Weights of a small rotation predictor.
Training: soap at rate 0.0016, 2800 steps, batches of 384.
Data: trained on regions of photos with short descriptions (Visual Genome), 203450 training examples, 5.3 epochs.
Rows from block 2 of a small rotation predictor, named by matrix and row number. Rows with one number belong to one channel. Each number is 200 + 40 x the weight over its row's rms, rounded and kept within 0 to 999. All counts start at 0.
Before each channel's rows are labels from the 100 images, of 14848, where the channel reaches its highest value: "patch colour" is the nearest of a few named colours to the mean colour under the peak. Only what is clearly more common there than usual is listed. The data: regions of photos with short descriptions (Visual Genome).
# r30: branch 2 reduce pointwise conv (model.blocks.2.r3.0.weight, 48x96x1x1), inputs 0-95
# b30: branch 2 3x3 conv (model.blocks.2.b3.0.weight, 72x48x3x3, transposed, each kernel summed), outputs 0-71

patch colour: pink
r30.33,247,241,297,243,198,191,130,185,161,222,203,212,174,263,161,161,193,138,238,155,193,210,221,152,227,220,229,180,154,307,207,158,259,233,279,248,223,208,132,143,186,248,207,233,217,218,179,181,157,172,210,233,162,174,172,173,236,154,161,269,204,238,218,232,249,196,182,192,243,197,237,154,245,223,189,254,234,156,252,199,112,223,190,226,231,205,235,175,165,249,151,101,212,198,227,179
b30.33,216,208,157,159,209,213,176,132,146,133,234,235,238,211,163,195,181,181,269,242,182,159,203,169,235,164,238,184,228,283,222,222,249,164,244,149,221,174,157,247,242,162,166,188,138,211,207,169,172,215,200,184,163,189,129,154,201,133,118,208,169,98,214,214,161,285,176,231,144,210,171,197

patch colour: blue; cyan
r30.8,156,248,242,213,123,139,162,145,179,219,219,208,86,213,175,163,177,162,134,225,202,135,247,173,210,247,176,196,129,209,178,200,201,203,191,122,126,163,161,202,163,205,144,196,213,132,258,205,189,179,216,255,207,129,244,274,182,164,172,238,204,125,173,138,135,170,218,226,158,220,217,166,212,152,219,258,189,226,232,171,199,218,217,149,177,283,234,183,176,158,196,234,197,215,213,158
b30.8,227,248,196,180,165,190,154,181,243,250,199,212,213,143,263,207,180,223,213,234,198,225,229,223,181,179,172,218,135,121,185,179,215,251,173,157,177,151,165,192,141,277,125,209,216,212,251,233,232,290,155,114,215,181,184,196,182,227,173,135,202,115,230,196,170,151,185,218,257,195,121,255

patch colour: pink
r30.22,218,200,166,217,221,266,175,212,263,273,202,257,228,224,178,219,178,226,249,212,131,274,211,228,213,223,184,202,159,219,170,240,197,223,240,234,188,155,196,252,192,251,232,233,160,159,242,283,175,158,155,98,173,163,136,181,149,216,240,262,150,170,211,274,234,205,129,130,249,227,180,221,193,230,181,188,214,185,219,198,207,217,246,252,168,245,184,233,183,186,136,164,192,185,312,249
b30.22,158,130,153,164,201,157,197,226,143,235,213,186,282,164,148,146,161,221,273,203,150,219,165,225,178,190,175,166,215,234,248,174,186,159,195,225,166,186,280,159,130,202,167,213,297,240,178,242,196,191,230,193,256,172,197,283,177,248,202,226,207,222,210,187,202,279,121,176,205,140,172,206

patch colour: grey
r30.31,283,188,184,159,191,231,207,272,169,276,282,164,193,246,183,243,178,147,206,149,250,238,182,241,201,217,186,210,213,233,232,147,152,154,142,247,173,151,218,160,227,244,240,200,233,188,295,192,223,157,230,194,186,235,173,155,144,198,299,154,202,194,248,276,166,222,169,209,198,198,184,216,222,249,184,132,266,232,243,158,225,252,171,186,264,141,227,172,174,173,251,206,158,205,246,194
b30.31,232,199,218,193,256,230,289,178,171,133,209,206,147,176,133,165,219,195,164,222,127,158,170,154,196,142,195,193,146,177,251,123,193,270,178,233,140,260,207,229,155,184,199,159,157,210,152,119,201,212,220,282,213,247,155,210,232,199,224,228,153,233,188,197,244,228,208,229,255,159,138,216

patch colour: grey
r30.11,210,187,119,242,196,163,144,149,254,221,208,201,243,173,207,256,237,216,200,197,230,218,252,205,191,213,214,158,200,168,257,196,176,172,219,163,223,209,188,165,219,93,228,205,184,199,171,229,205,183,254,150,216,263,212,192,156,125,202,193,172,259,234,161,169,209,188,227,285,215,254,232,213,256,211,149,123,228,257,194,155,226,221,269,131,120,152,163,118,153,127,198,205,256,152,177
b30.11,160,136,198,140,128,271,187,204,162,231,179,228,184,154,209,208,200,174,226,222,197,211,217,165,196,114,237,169,138,225,181,151,133,151,249,186,225,179,156,176,142,191,198,216,197,203,257,213,191,170,112,190,231,127,169,215,214,243,187,142,133,244,145,213,167,123,270,155,237,196,159,190

patch colour: black
r30.44,168,256,162,184,141,260,228,212,179,179,190,171,201,196,227,193,229,223,167,237,139,169,210,243,128,275,133,141,164,185,216,204,199,231,164,219,147,132,236,257,232,199,175,197,204,151,190,217,217,203,200,163,321,145,292,200,279,199,269,176,187,195,154,201,146,205,234,267,173,170,195,165,145,124,225,191,180,241,211,237,265,198,215,240,266,224,177,214,227,152,193,231,136,197,211,168
b30.44,196,202,229,198,213,244,154,225,161,191,162,202,170,203,234,203,189,229,264,277,161,232,190,184,237,166,212,283,286,210,236,173,276,170,210,207,219,112,271,246,144,186,155,203,153,184,251,212,190,147,264,192,174,195,203,286,188,259,238,263,241,171,212,237,212,208,191,196,239,280,214,246

patch colour: pink
r30.40,259,175,167,187,257,206,241,253,223,172,186,249,236,252,149,228,279,190,131,199,230,177,225,207,177,138,193,197,167,224,162,216,235,223,244,201,245,140,147,194,136,206,163,269,178,217,160,243,134,236,221,152,212,144,139,230,189,141,175,266,210,196,206,196,128,165,226,243,202,191,244,182,134,202,193,298,166,221,187,157,210,204,208,168,166,188,215,231,131,221,147,188,283,277,254,195
b30.40,180,90,210,246,209,219,222,227,161,170,239,209,216,163,233,128,182,170,315,160,195,235,224,288,120,200,102,214,162,221,217,134,218,234,198,197,168,183,191,214,194,186,225,234,192,148,172,204,184,171,215,212,210,183,217,247,131,220,208,206,257,201,240,138,147,222,143,200,193,201,211,128

patch colour: pink
r30.41,188,168,296,289,169,134,248,206,204,220,178,208,212,214,210,165,191,262,164,298,257,227,141,212,246,267,188,204,151,168,157,254,182,198,235,257,202,238,239,235,157,162,243,217,194,222,237,166,219,273,234,248,174,253,149,223,221,236,236,138,199,207,226,236,188,206,214,216,234,219,218,167,220,213,128,242,236,161,207,205,181,178,150,166,261,179,195,249,140,194,301,160,254,166,231,194
b30.41,233,192,192,242,140,191,171,175,172,155,224,213,141,212,167,115,257,163,238,184,137,204,199,156,236,215,191,150,257,132,164,172,132,202,177,168,201,208,141,256,202,267,227,205,184,175,190,166,99,162,203,144,190,180,150,191,283,141,205,183,227,247,234,148,225,177,142,147,189,156,208,185

patch colour: grey
r30.13,125,163,205,254,250,210,178,283,205,235,173,210,218,197,233,159,237,172,209,186,203,209,198,224,239,180,242,183,170,157,214,192,148,192,290,210,95,164,133,210,161,180,240,258,146,183,247,243,295,280,191,220,181,205,206,255,158,184,247,176,199,157,156,128,152,269,184,159,155,136,228,218,198,197,212,223,216,262,170,238,133,190,136,235,233,238,191,203,226,219,153,221,208,253,225,208
b30.13,221,147,187,203,165,227,115,227,183,131,275,192,286,196,151,181,256,182,189,203,164,201,171,275,173,177,232,183,168,189,168,153,166,113,197,217,251,189,232,140,221,234,271,273,216,229,236,213,258,180,167,161,250,231,135,189,152,236,132,141,187,176,191,204,175,228,247,196,198,194,235,204

patch colour: brown
r30.7,186,212,228,227,188,182,199,131,269,182,146,221,166,172,250,157,133,242,134,282,177,104,150,139,200,242,204,164,246,210,242,253,223,252,181,203,142,235,150,249,230,202,238,151,163,207,201,117,195,207,210,288,227,200,261,215,235,174,144,247,136,182,178,173,145,165,209,132,188,194,188,206,161,196,238,162,210,198,165,216,254,150,235,198,131,185,218,222,204,202,199,203,243,155,270,215
b30.7,127,168,217,164,199,281,218,229,203,242,218,215,195,171,297,180,184,168,264,291,190,148,202,122,144,199,172,234,209,134,122,187,225,184,158,167,163,164,230,274,233,152,175,227,206,191,236,215,187,126,165,187,168,203,189,197,173,179,120,204,209,196,164,166,181,220,290,195,225,162,209,202

patch colour: white
r30.32,216,166,239,179,164,115,158,200,155,238,231,254,123,172,153,229,121,221,163,224,152,185,228,233,147,195,153,151,176,180,270,179,284,216,227,134,254,201,218,256,179,290,231,215,177,168,240,178,192,137,224,192,155,141,245,197,213,174,146,170,180,170,210,182,153,166,167,167,178,262,233,179,179,151,175,217,247,181,214,194,203,162,143,224,102,220,211,190,244,255,157,251,179,174,231,221
b30.32,128,244,266,146,221,235,227,171,242,253,188,231,218,160,219,205,262,148,282,176,159,214,126,186,248,194,169,196,211,165,212,154,191,165,84,174,202,142,285,223,235,219,165,151,243,219,180,250,206,172,206,174,239,200,224,252,161,197,180,191,140,211,170,165,144,179,199,186,238,253,168,231

patch colour: brown
r30.17,198,189,248,215,194,194,231,180,246,174,145,161,178,192,268,172,171,230,210,251,213,191,200,202,226,194,186,208,174,225,226,179,204,245,170,204,207,178,163,165,197,231,145,144,175,175,202,177,181,194,187,163,195,170,217,201,257,158,192,199,145,218,229,275,196,162,209,188,228,197,255,199,169,248,180,172,186,259,187,195,152,198,233,137,100,55,168,210,303,175,337,131,199,175,270,161
b30.17,214,183,218,112,142,147,233,153,156,198,189,224,239,191,232,117,180,169,227,221,280,230,194,140,232,284,246,165,198,156,160,233,235,169,166,174,119,184,180,225,166,215,189,213,170,159,171,253,192,238,195,165,196,177,225,124,204,237,201,213,207,175,204,166,82,188,144,160,186,140,202,203