Weights of a small rotation predictor: 4.42M parameters, 203450 training examples.
Rows from block 7, named by matrix and row number. Each number is 500 + 40 x the weight over its row's rms, rounded and kept within 0 to 999. All counts start at 0. Numbers have three digits each. After the name is the row's rms in percent of the matrix's.
# b500: branch 3 reduce pointwise conv (model.blocks.7.b5.0.0.weight, 48x384x1x1), inputs 154-230
b500.0 105:510509499418550567536416499646468448489472554504527539510549516466448515476549530459519423457525515496550480466453475503544481494480551565537529542490522478498519591520466424461494518430511472541537604512507550538471486548524545490
b500.1 102:427557505509510514491442463484527420441414448481493459513512571462476444621446438473448570511527512527442474540505414533510489524522570468510501507539447424543471497510492531505475470578529520518510497515467393489444548456465454508
b500.2 104:498472498524489486535470451463430519430547520491464436493480441469476520475443588483472561471488539564576538509538524517497545535453438500496510500499527440534481458457478476539471533491562503523478500510557479500524549541463484496
b500.3 101:479487488425452507484442463552564505498427453530561491533501571511461460506475447453555494513447538453522458471526571484495523534524556511506490460493464440558469512511466443570454459493408551510574498518457517484511500526567434516
b500.4 093:479496474545514520505493439584557538476523527538550493542556511440512439449485494565518456480463522533487478558522478509479464561491466473571501527481564527515521539475441548535498466506466500433532543520553509460554560460489436488
b500.5 102:429511551526490431465504515507456540487579479443550473508455512531517556475501487521516517556472439453483486531435520490556510510482555486455527523526572500517508447416529453505497420530606495472569481536461569522527465525495579560
b500.6 098:475491463556464546531480465538500530505442490520511447540509531476566427522444477538525497549498538518477502521482457525466502564553545535591518527482465466480556463532524504551522471467560526491529512425475508455568483512511525482
b500.7 102:483539556490564528488497553585495426471491496497429470541526517489556423480557530538558522482501536553562536555497473478531499477525573494531529452614477485508508479444509532475475467510465536584449492520532478531483508467501428473
b500.8 100:510483482497506501425478526428593512490628473464515537493477545521521514526518459534580461566563617519526445478461462533446563466509530538445465521525506485520541549465472528484454503491450488525540463491508492524556541547451498491
b500.9 101:506470444553463490525533486466490473519558522493494489456543426498488434495526453507558520514436487640514528510481522554516464490530475529429444514497496492482512518434511488491434432581529515419413477512525490533485583431536466578
b500.10 100:530541501565505529539522420530417437511432459525507561532451578519520468469470498507447523450500563520473517477518551551549526403575487425486535479541507427466545408530500532523482450521515497514509464536473501509488500479477511476
b500.11 096:504525495545506442576459473426517509509445526472462469471575565544486478485485445520527481487469558511526459479595558479507452454478485425538512499445473478505514418556538503503566535488529503535439497460556461539499543532503477539
b500.12 100:464577426495459536496527449478494501512531446479481477487451500473441597509518496488528527548497522481508523540523545456467492542503496562514545501554554480539508500519511444501496550446455530510550484478546527479516509492457533551
b500.13 095:568496506552489525505510482484479534508490518522511461546459488582558435453558437541634582463521499482459523482502555547471520443549534427519514518502596530563474546479462493476516589504427502608552502500527487460485481483515524459
b500.14 102:530527482559519487498464504494541485529438446494489525469443527495466507546566543506509501495553487506539557450456522547505510446531433465482460518435498383528626547482449522494431560485505461519430537506520512528492535513483459507
b500.15 105:453518490514477533523568501501497602476567499540519529499495605409451463555434492506477492494453423543428519567560471480584490453502492530591539514529486474506497436445439531505465522493469474547463536515530508512599430473460445489
b500.16 102:497478554502507474460498495492481433579478522454510503529493472481493554489457474531478459539517443518490577490478473521497468527493471623553557501527540492510401582481480512499418496440462455464454508582515546530500513530441554488
b500.17 099:532458441515443532485483556487495486466500450517544453548453489559526518488506435537492515434531517523470542515457505467526439417492501447534529498499486502479498477543466491530561476529451543600533477485530471523554493524576465515
b500.18 099:453438455473532475515499468529459441508460421510449570504501505495533384519473459516595508466511563477524549510500514526494515462517511475524508535534548443465547553470445487429517508481491501571538580530468493474523587490502475432
b500.19 100:560539502466449430519529454543529504502514572486486514428476473437524446520527523496522510461487518490526513538455443451442516633456488546547497527559515523469449576566453548533519404486466527519514547482488501486536528537468443452
b500.20 103:496573509533505469469511427505434478445476532493554519551454569464454494492480473480459485468452526495539463593458471536502558540505553537512521516520479491503520519518485571496536449513499453473490482495399513486470528454490523448
b500.21 102:506484473497514563451488492505446503501511483504519479524485535486439492554485491443558562469517450485520486470533462451601450513554377488484464444481458490581536547494472598460544487503539482522532575497501450517507458569514460487
b500.22 099:509544473579489577489511530454503499485488535479539484556479506507432523526485527547510519527515478445529460535536503471527530518485569536507546585506476541516420472460540455494509456517464518516502520435573450500438470504477470456
b500.23 101:567486492477531470492482442581482476560552509461486565498504515512527491511478513430509551466574453551593526496523507566497496490509454472546522526544519501505525438501492536470480531472432463446574531532501447505535538459488527527
b500.24 096:498478580549563502502546489512590476528431445478494434544507447487615433443489467483534492504494445449480444484535502506506469494415584501495444530521622484534495515545507584480478475515476579557531444479529524486526555507432446479
b500.25 097:503528457551478522559446478502431462522517557485568486482472492537472386473452468523540534520599462430534547436456428514505563494455509458546552468467558506490463464562467558530468490528452555505522501553535461461502502517505454501
b500.26 096:506449556455548486487482470556492440495500502506445554461472486425485454530508474496520493422543522463541505515587507472499424599523468508531503517502522486483433570505531444479464447547490468465496496491555512511459539528513472481
b500.27 099:572490562573600531491527484543551550583523503550511532513492507555537445483430542505502543485576556468497468537530568467553483479519579545555536438542542566502502535492548489461490444512467494564529500474514433464500478440506572539
b500.28 106:468504507439477454568491562467549460471452542475476429530495519469486449498433489574494412539462624564408530449487455586462470554541513463493470464583544501475482575412485472512542462533494507487539481594487535431495399572505525542
b500.29 101:458531510546556532443480537442496583547527503484537473512527495486538511477484483482591455446543472494523541571464442517519426542555509489560528521442536501529493421540478507508590461472474527525472517481570454498493505480567516515
b500.30 104:545480559458494447509480506491515518506546556567524452487499517526474444485456476547587516473491525480499462536477523544529473513523490428553498479451477561520487582446494516483532532503472592459510456481500451536472491514506420459
b500.31 099:528497543537481463444438481581491459521520550471427562534552488467518454487504512490449499492513478560486475513525502492512501561440491526485496470485478475466628474496487460469527544443445487502592526539424436554518504571494492515
b500.32 102:534486436535558537444522506552534516504504401525470441524497535557477503490520495534533464588524505487486462508565544506536504481440461487489530483510564497523476495493503489544482498565521432507488585389506587544461497522493473451
b500.33 101:497438450549481517531520445462546533535492495498417463474484503531487484540602506467468499424451533473548610466497534527400528515531509513505512521546468473447525504547567565607488526452502480479442458482437484439510459470455509451
b500.34 104:514493489575601411467481516448491551585494477539513526527582556554523508418497511487444509573458474499472521510531522514536518524507508460510518498495412506511510518538485527591489464511504456545445501479522511550479494484528588470
b500.35 098:515501508443467578442484494508483527496526524549558446512482526421472575508471546430541522553459502538544540468470516451475552495525636459479426454470539460462514513512470538497577462487497497489540511515551492524611477479458489497
b500.36 095:481560471499472477564433463519465500482451504554517540468503538544538471487460441464515503519584551452452523511522521429539514497535488528458482561423486520520483501497492532488475421469423600530419458519547501485455505524449482507
b500.37 097:488562530425504578520485507540481504432527442545547458466461474507510478449492486479510498506521521542578479552519474506522501465515549555484402450440444500503490488532448522497487421532535453555480463483527517491521508458526466462
b500.38 097:471527550532521492482522512435510498491566482473476433530526491554495464552514478512561484464544468500510491423516475522495539461468487464520491470513546448476519497550500514477577446537495496480508500477540481459520503479509504542
b500.39 099:518496531533465506553500479545468519543510470478510480476533521451399474491558510536485457511518496441472515530491560460498569455487495617503467463567521619460431522507474463504446474511541533502571472496505539477487499527485528531
b500.40 103:482504431516547462577580517503522519476505531528485443502497457482520552560528547548505504518449434576495566523475443461516541513490483442533548498472561556522499585538449449428455422455465535485540553507491490471474455423490584491
b500.41 103:482463491474511526468491499535511535466509489483498528448473494486472440574461524513487472485477409502482571571539467448455539541516541500449487554494465439532504484512474438476526445519505463455476504520528529514579527496528530500
b500.42 095:537511498491509446472443449539586478429476442505515501535519551443526545498491518482581513514515481468436541454484478486552489499470516589507496558478487480490478502533437527526561592488465596518510532568533542468530530523546436497
b500.43 096:503521467480467500501434502513487471504553499518451428497469507493549417465471509493527563472419591512459489468502494518537523536548517463461499508494534541482471517555513450540498495540535510516432445483487502498442561555501505504
b500.44 101:467512577540525476545474473531512484532523538476484520512457526442530489505530483454467523444517548565447485416439555568443491480518491495446542505495510501443497526467494544522579517513476564472504533405453500501472524569556544553
b500.45 106:501541481411521487561496512511544460498532437502574502524477538458495427530503477483466469514455539511479503576490479566544557532518498516464458503503490466486492565481526554546508568523503541502554592500441565520496547481544511552
b500.46 095:570430514437478486472537451510513494492460488450429472491487474539494446486453495511543482484467509474476591557477525556470520485524539551504496558445430481531502519455435483550470530553558453521457467514447493527500447484530531456
b500.47 097:558550516530476484549506516422552524499513567544495530530486508467527555472428517501520546487432545464525530428481544455518607574499529497545503478467548510462516514531554525475439495456449496548442462453494523529565478592515566612