config.yaml
activation: "celu"
kernel_size: 3
shampoo_beta: 0.95
one_sided: false
batch_size: 384
adamw_weight_decay_other_params: 0.01
Rows from block 7, named by matrix and row number. Each number is 128 + 32 x the weight over its row's rms, rounded and kept within 0 to 255. All counts start at 0. Numbers have three digits each.
# b500: branch 3 reduce pointwise conv (model.blocks.7.b5.0.0.weight, 48x384x1x1), inputs 231-307
b500.0:128104111115089146092164092168155152109144079113140124082102126113132122100132130142140163126097133179158143163113185185089127132139136182182205169100095165100182133089150083134177139140084155099151124101108177066124113150086080104
b500.1:131145163073097142138129109109148128170107121136109138140145124133150075070097210158118153109116150178112130112096112087126133083137151142134101106100078140133141065159102133149123099164096095154140112113121156087099098140195159143
b500.2:171179131146140085145112092117086152102074211105121162079164120140123174186118160163144134139084127143115115117127133129153155235126057133180147116170123147136126147110185101144094150159137201121070149147163122153163169155155097162
b500.3:113227112154128092123153088156180127145182136140129120173087101123077176094155118106187100153117091105145103159095140155126143111130103110139154088106147097173138121187158188093147142169132119137049070086158141146086147104157075164
b500.4:134124130172125090077154151119083141125210194144185087115139127117146199159087184146160130135113125112110125120131104169121127156115109170106093124180151130083151100133049120168088073158129111071087135116154167134133121151154140141
b500.5:185121113123115123129138089115117115200216150118142137154068146151092131149141109131077089099089097085091164189112116079123163162129162104147120124113110084114162096193134099161108073090107102113110074135099155120122153194120082122
b500.6:106135145159136093128168131109105113160114164092103151109135114173114111103092165129131154136120097157125102182166084155122157119142113136159098124175132147145130152173141170128145117110157112131131157138134117131133152142122109135
b500.7:155109132098135148164196170105098126139137186136155140156103132123116119123098105120118101120164139121108123142145134167161130136137105129094105174124151187097123132085128147198136161138113125128107117127177098102104156106170105105
b500.8:132140144111078121082093121079118126085163114213157135161117100166054141142217143085082191103102125125134131126201122123111123083102098131129162097052147092163121155121064191139139224151106134186157126130097113103133112162160199156
b500.9:053134147085078110114136108100155109117111088149191107063151137091141105109093100143135148113087120093159122131130151180147143107099130132130150133098104121076090183055137119181103101133074162129175195159144156097130091074134154105
b500.10:114086111129112118135135172096162092135135068129148161092164109143113105098134120083099122083158079151106126112181082081176125201139116137126129120152135163111158153131109106155145119124117133154147142099108112119087123098111148086
b500.11:061173107150105123080109165118157068108132149161191027140137177108116110107165243147098099134135175126169112135115117095162192146133165190183134098130076107168160108129151206183142084111151113068137166140119163127149120120171164184
b500.12:147135075117122119173126129097163124107057179171088126138148124139074109118095177148142108137220087109113113101101113099068085075110144096139154122107146167125062086114146215148131112073136108123056094149114162133100192080140106107
b500.13:130151196126119116124147129094112142093096104047135167088150113133129121102111076139106173160112073132132167093173135183149169124137124084122080088119117147103090124084138176101168083103072190138114108165116067092158131091089140100
b500.14:142123143120144141163178062132166114098160136056103094070215115116122173074143135192126146115142065166143137130084124101093141103199098183149136148098141166113108112165158085114119093147097154155162171084173112117105135194120108132
b500.15:102124101111090116121159106109117085162156119171094102119127160086135134178102098151166097165091105149086076180121125208103145080097156120140104098145104109054130162138152122099099172095082076112171160103129110163135156138128102127
b500.16:129151146100140074141096094124160090142117155154086148103102162143152157148147124107080075090109126113083107073172111135166116093128119129099168044129177150120130131141143149160110147134148113175176094179100148128196176120075108107
b500.17:171130139078105208122162114087152166117141139153073190161106185133092168130132128149094132137133158144076092181087160139184142112140085109105139103057127096078164136124148138097197129123178166185178097131139087105093109131142155127
b500.18:165100115109085094146106162110149122097160113093111154129123144106117142113155115145145161129133099116184141138099102146116150128155132105082051144160156038101142095088136155142156167094138133082119138187195094153111122040123149111
b500.19:127095194143130110099107112155089171113113119168120146161166109101138164152130131139150193080185062119145095067111113092140172125110139186126101118136154202167146169166150085174135127139126146107131101123087156101099093131127142196
b500.20:115155155138096122107119131119122134163128133138070114105099172144072144151109106167096193078142069127072138154076108120161157129069108099072162160108166100155125093073033149121143159130116073119187123164191142156108193106156167107
b500.21:106184102110123117134132063051136147154084132098119071141171140172157137155097116131143124131134144157076102143081140134125165083109131130125135110143111086129182128178124077160149123149171168150102177074138123101204099161104184070
b500.22:202132157098183123148131110114122044137163139115108133150104147203118204146111129121105161086116113157102176150104161111141144072063094112157107148158108159140145106136085183139133196111180130099169162065096121125134168109129080122
b500.23:163081075088102134078096141105161134132100146138125109113109082172168142093163101140157140097110098110095081121137070135145106182135125128175107089142132145126131156169109112092159114142149063129103119131034171114071136091111176166
b500.24:128120168091140101178123116095127091076132157131084125151159170139126150116169188127078109097135081131148124172092171099145141177110131127113185109116147124164115157145147155124154192142116145111139105164121143142122076093112097104
b500.25:066143154138145167169074122158156164081095138177170089133115122136149133116107100107109137113080080136149100166115151146102151137139163190122147084076125181120137135068122100125096093121176131123121114102121152078138167182110167173
b500.26:133110105132101166165129177159171199126151083145215135103143144114105149103131123124136090096126154088070107123105131097125116113145143133161116138120148109111141139120115111162145150121131141112091147148128151171157141136130132124
b500.27:178177141120169153091168107139124090096155110105106103138107098110108131126127136128150105145114099129127067174160094133090149160088096118127105180065140110111145094113149094134137086130108120107112094087099096121129165109149131155
b500.28:117103106169121118109108097117137120127056111149117174108138100145165145150166125138219091186136118116121115132095122098118087127098078101146135166150120099122182142099082186117093097121135160117166154114116154187169124122084156160
b500.29:096120164128115120071136153182118177071151091123123074165060109149195093135148131096109129108112124092113121118143075152127100125100208147184107111166146131145147134144178124133171160105138092145170114159207129100104111054142127117
b500.30:155129198102133174172191142094122161104096127102149159105146065071057157157128097137176124073093107093105096079089157152102099105130119130144136097180121113071112093152113061134169105110112107142124119168142100088074143123124151132
b500.31:085143114100188115124094138084144131151167152205105137122088158161136115154115200113134131115132124191134082104138128147171098181156124111122115121147109131190124118131160186144156200070081124090086122081152114157181099079092159163
b500.32:145096151123169116135169148156201107140128152135120153127159177134123196150144115071143116094168148123085122145120160156140150198125151121143092138141140117168114133096155154096107195125121074133209083152164115092115106171096149111
b500.33:135112127156142156128134142071193095144101118138185218114084164128101063103116065112084148081147067109159142166154148126126142141132129141108122127092140094086095059145043084081086164097169127164113133121142129092133095107156159171
b500.34:097103104188111163148105093059112102140100109180103144191134130138144169069135130121122163093132092119112072153092099145118135142087161102092127167136137144151157114148135191087092106076176101138098110071204144084058095169112131179
b500.35:145110117164174139111130095143131125098138120127098069030063089160092159094140158179111136086117162121108120142125104114135128107130162083174109070126098155153123180127136098121138116135127153114120112093103118128113187138167129128
b500.36:098142190051092133191117145147114153141102115091154052181141093122111144133120137106217149195135165178157162163087078200089116161159152110133206072077156176142130119109125077096121127145107066130136083224070113126139103134177119107
b500.37:130157137130113128129124105120180160159102075094097121065122148118141111196110134120105107134156119143121118156127138149119088205126185107182149202070118141099118123083131098119120131117145096099128143201130168128116133144079145106
b500.38:127163064147142075100135158096175136115102113133043111127119099153147095165200139152168146091120137117179133118079090158142104103113163101162088093079173105186166135117146157102102170153170083171115129112097073093142130133088156196
b500.39:171144135122141139191166103147152116156090137113177107103183151125106187141127150077177166137133063166160117132123129111102156147113115146113142137183108052142107086099201148117068168125215130088137107135112126124185136182196110126
b500.40:164111120139108152086118106186176108084186127118107119135101087161089180080085068178155137143134076165109126168176118189158212095131096154098144123142105167145099097137089147073108124072071132146107171149142120090142134150111098154
b500.41:135210129201090127159136102102123114097117156144116189121122138117130083164088137146169140131086130131120126143132224112179169133141123156100050133115080183093128081100119087162137053102141154101167164113129127109126161168094151158
b500.42:140117106110112162093176134098122148125089225112117114170153121049144123100127187161157152107150139095134122145154112120129122083164127136155122119123176117127148119149110107159081159197167098136095088139095172085165158068090127139
b500.43:111206131133188111139124129067123106153121086107130137110179201153136140129107152157093135151135159108108195074077162103145136119117167086125115150086112138152142088115106095083122078134133065192093100087125157096104184111113119108
b500.44:078076110140140144110144152144128167146126098113154124145097128076123059131160206109111089121119121089139190088109127081153106104078146086083115102096110122127141115123082137132110163140113115159090128124082080176100149148133205130
b500.45:139112124111115035114129076136166088132080165089161097177097107103180091152255127118133056108113126092108166123145124075133086143102155126121126090142160136153118148138110206093087123121120035168121141119117143129134163111132135152
b500.46:108118142132121165127096058108117164064155116099118122175205119126141134154142170150121154120159169112161159110087082152164122131100124116086095168149132176147199098158148150125137145073121141152161096101170155151195194123153139080
b500.47:162118100136134118104156094119085158157127144082130117036127128095093093103155152167105158132091134071127108156103114143104121144148142142126083155155146119153129128143143097102134064119147151155115162172120170173053160151219098106