Weights of a small rotation predictor.
Training: soap at rate 0.0016, 2800 steps, batches of 384.
Rows from block 4 of a small rotation predictor, named by matrix and row number. Rows with one number belong to one channel. Each number is 128 + 24 x the weight over its row's rms, rounded and kept within 0 to 255. All counts start at 0. Numbers have three digits each.
After each channel's rows are labels from the 100 images, of 14848, where the channel reaches its highest value: "colour at peak" is the nearest of a few named colours to the mean colour under the peak. Only what is clearly more common there than usual is listed. The data: regions of photos with short descriptions (Visual Genome). In brackets: how many of the 100.
# r30: branch 2 reduce pointwise conv (model.blocks.4.r3.0.weight, 48x192x1x1), inputs 48-95
# b30: branch 2 3x3 conv (model.blocks.4.b3.0.weight, 72x48x3x3, transposed, each kernel summed), outputs 36-71

r30.29:128131154163150115116137170143091121108155119164115147118138125140119168134173143163122118112105146093146117172145109109116133083146141154135159
b30.29:125102144128138162118168124102119092136143097136159090119125145117138101146121091087174100127123158096141169
colour at peak: pink (28)

r30.32:155162174130140105123136070153147092108125170125116094129155184141144115138149150085142124134122121119096138149108124164119097117111141138171111
b30.32:116113137127142137132078134176106070170121099123136139129142162107135135182126123163137194122145136132123137
colour at peak: brown (63)

r30.46:140098133144088110128109155115119101078137122112149130116093140121135162133106094102137148123153116136181133132141172096164118093146154140165119
b30.46:128124163139085135125133139122145126119111123165123085134157138165124094130078138174151110165113093117127126
colour at peak: pink (26)

r30.18:156150138108118088095118105163169168159141096159081105151096145147135143121106120131117143116098125145106104138139073139116144134137131142154119
b30.18:122142120074165142099157149143161147125180124070104110118142128144140150145142138143123157107122099146112158
colour at peak: pink (25)

r30.15:142135126189111117126147148115139165166096125130117105103130123137134180125160114139121157139152112087171148125125125120092126099137161117162187
b30.15:146101132157103156135148101104193106155102150131169120151119182108134098121156138118158107136152159140139124
colour at peak: grey (61)

r30.41:117156120115122109101160133129152073139117170137143119091130147139127120116155128110138121119098122100119130156137125131090076138073157131121124
b30.41:111128178102133139117129102101139107147079117086107133099153121140120143090140108105141098103173108138086135
colour at peak: pink (27)

r30.27:129159097109105151137106140152152143147134133108139168142125172141123112155122114087101148137166115108132127126118137145111175149133099128120144
b30.27:084119105146085145114123097099134121147125103147121096132117130105103103113144138142138117096143143120124127
colour at peak: grey (65)

r30.34:122104165149142124075125131137140158089176121157117105119115118140118111146121143111162110142141152141139134146152074124156116139102147115119141
b30.34:183149127158101090090139129111104088164133116172103136138131121100118174143106127120168162107131145082163122
colour at peak: black (36)

r30.38:161143150144173138154138107132132145133128127163111124127106145166127090133112161091102140119167127128101174111113167141076106172129095091109143
b30.38:117106090087144102129132132112112163134113127126122136148129138159120140137100119128115098137097153129072153
colour at peak: grey (61)

r30.35:140093123122133172159179105107109119143126112133125123128101110117126175105123081127083084185114152133115103161140126092150138103112182115105169
b30.35:107111122202110154112118094106136109107111126143097117164113118164119118097133119123146121124084146090089133
colour at peak: grey (65)

r30.14:178126137105140120134152150143099119084140140150139112127122155129112114144131134106167105104138105128121147158173101133095108124087104129141120
b30.14:123144150094109139109103171126129144114117151129168121188152139092155127167158146111134097130107103155115135
colour at peak: cyan (39); blue (30)

r30.26:126154108115152148123135091120118156136099112144091086099122138124111128133141140138133103170127102137133168148132127109111083161110110127118137
b30.26:176095157155128128108163109151149114134142097141084107137118150163116145087159141181108117148156133122115138
colour at peak: pink (29)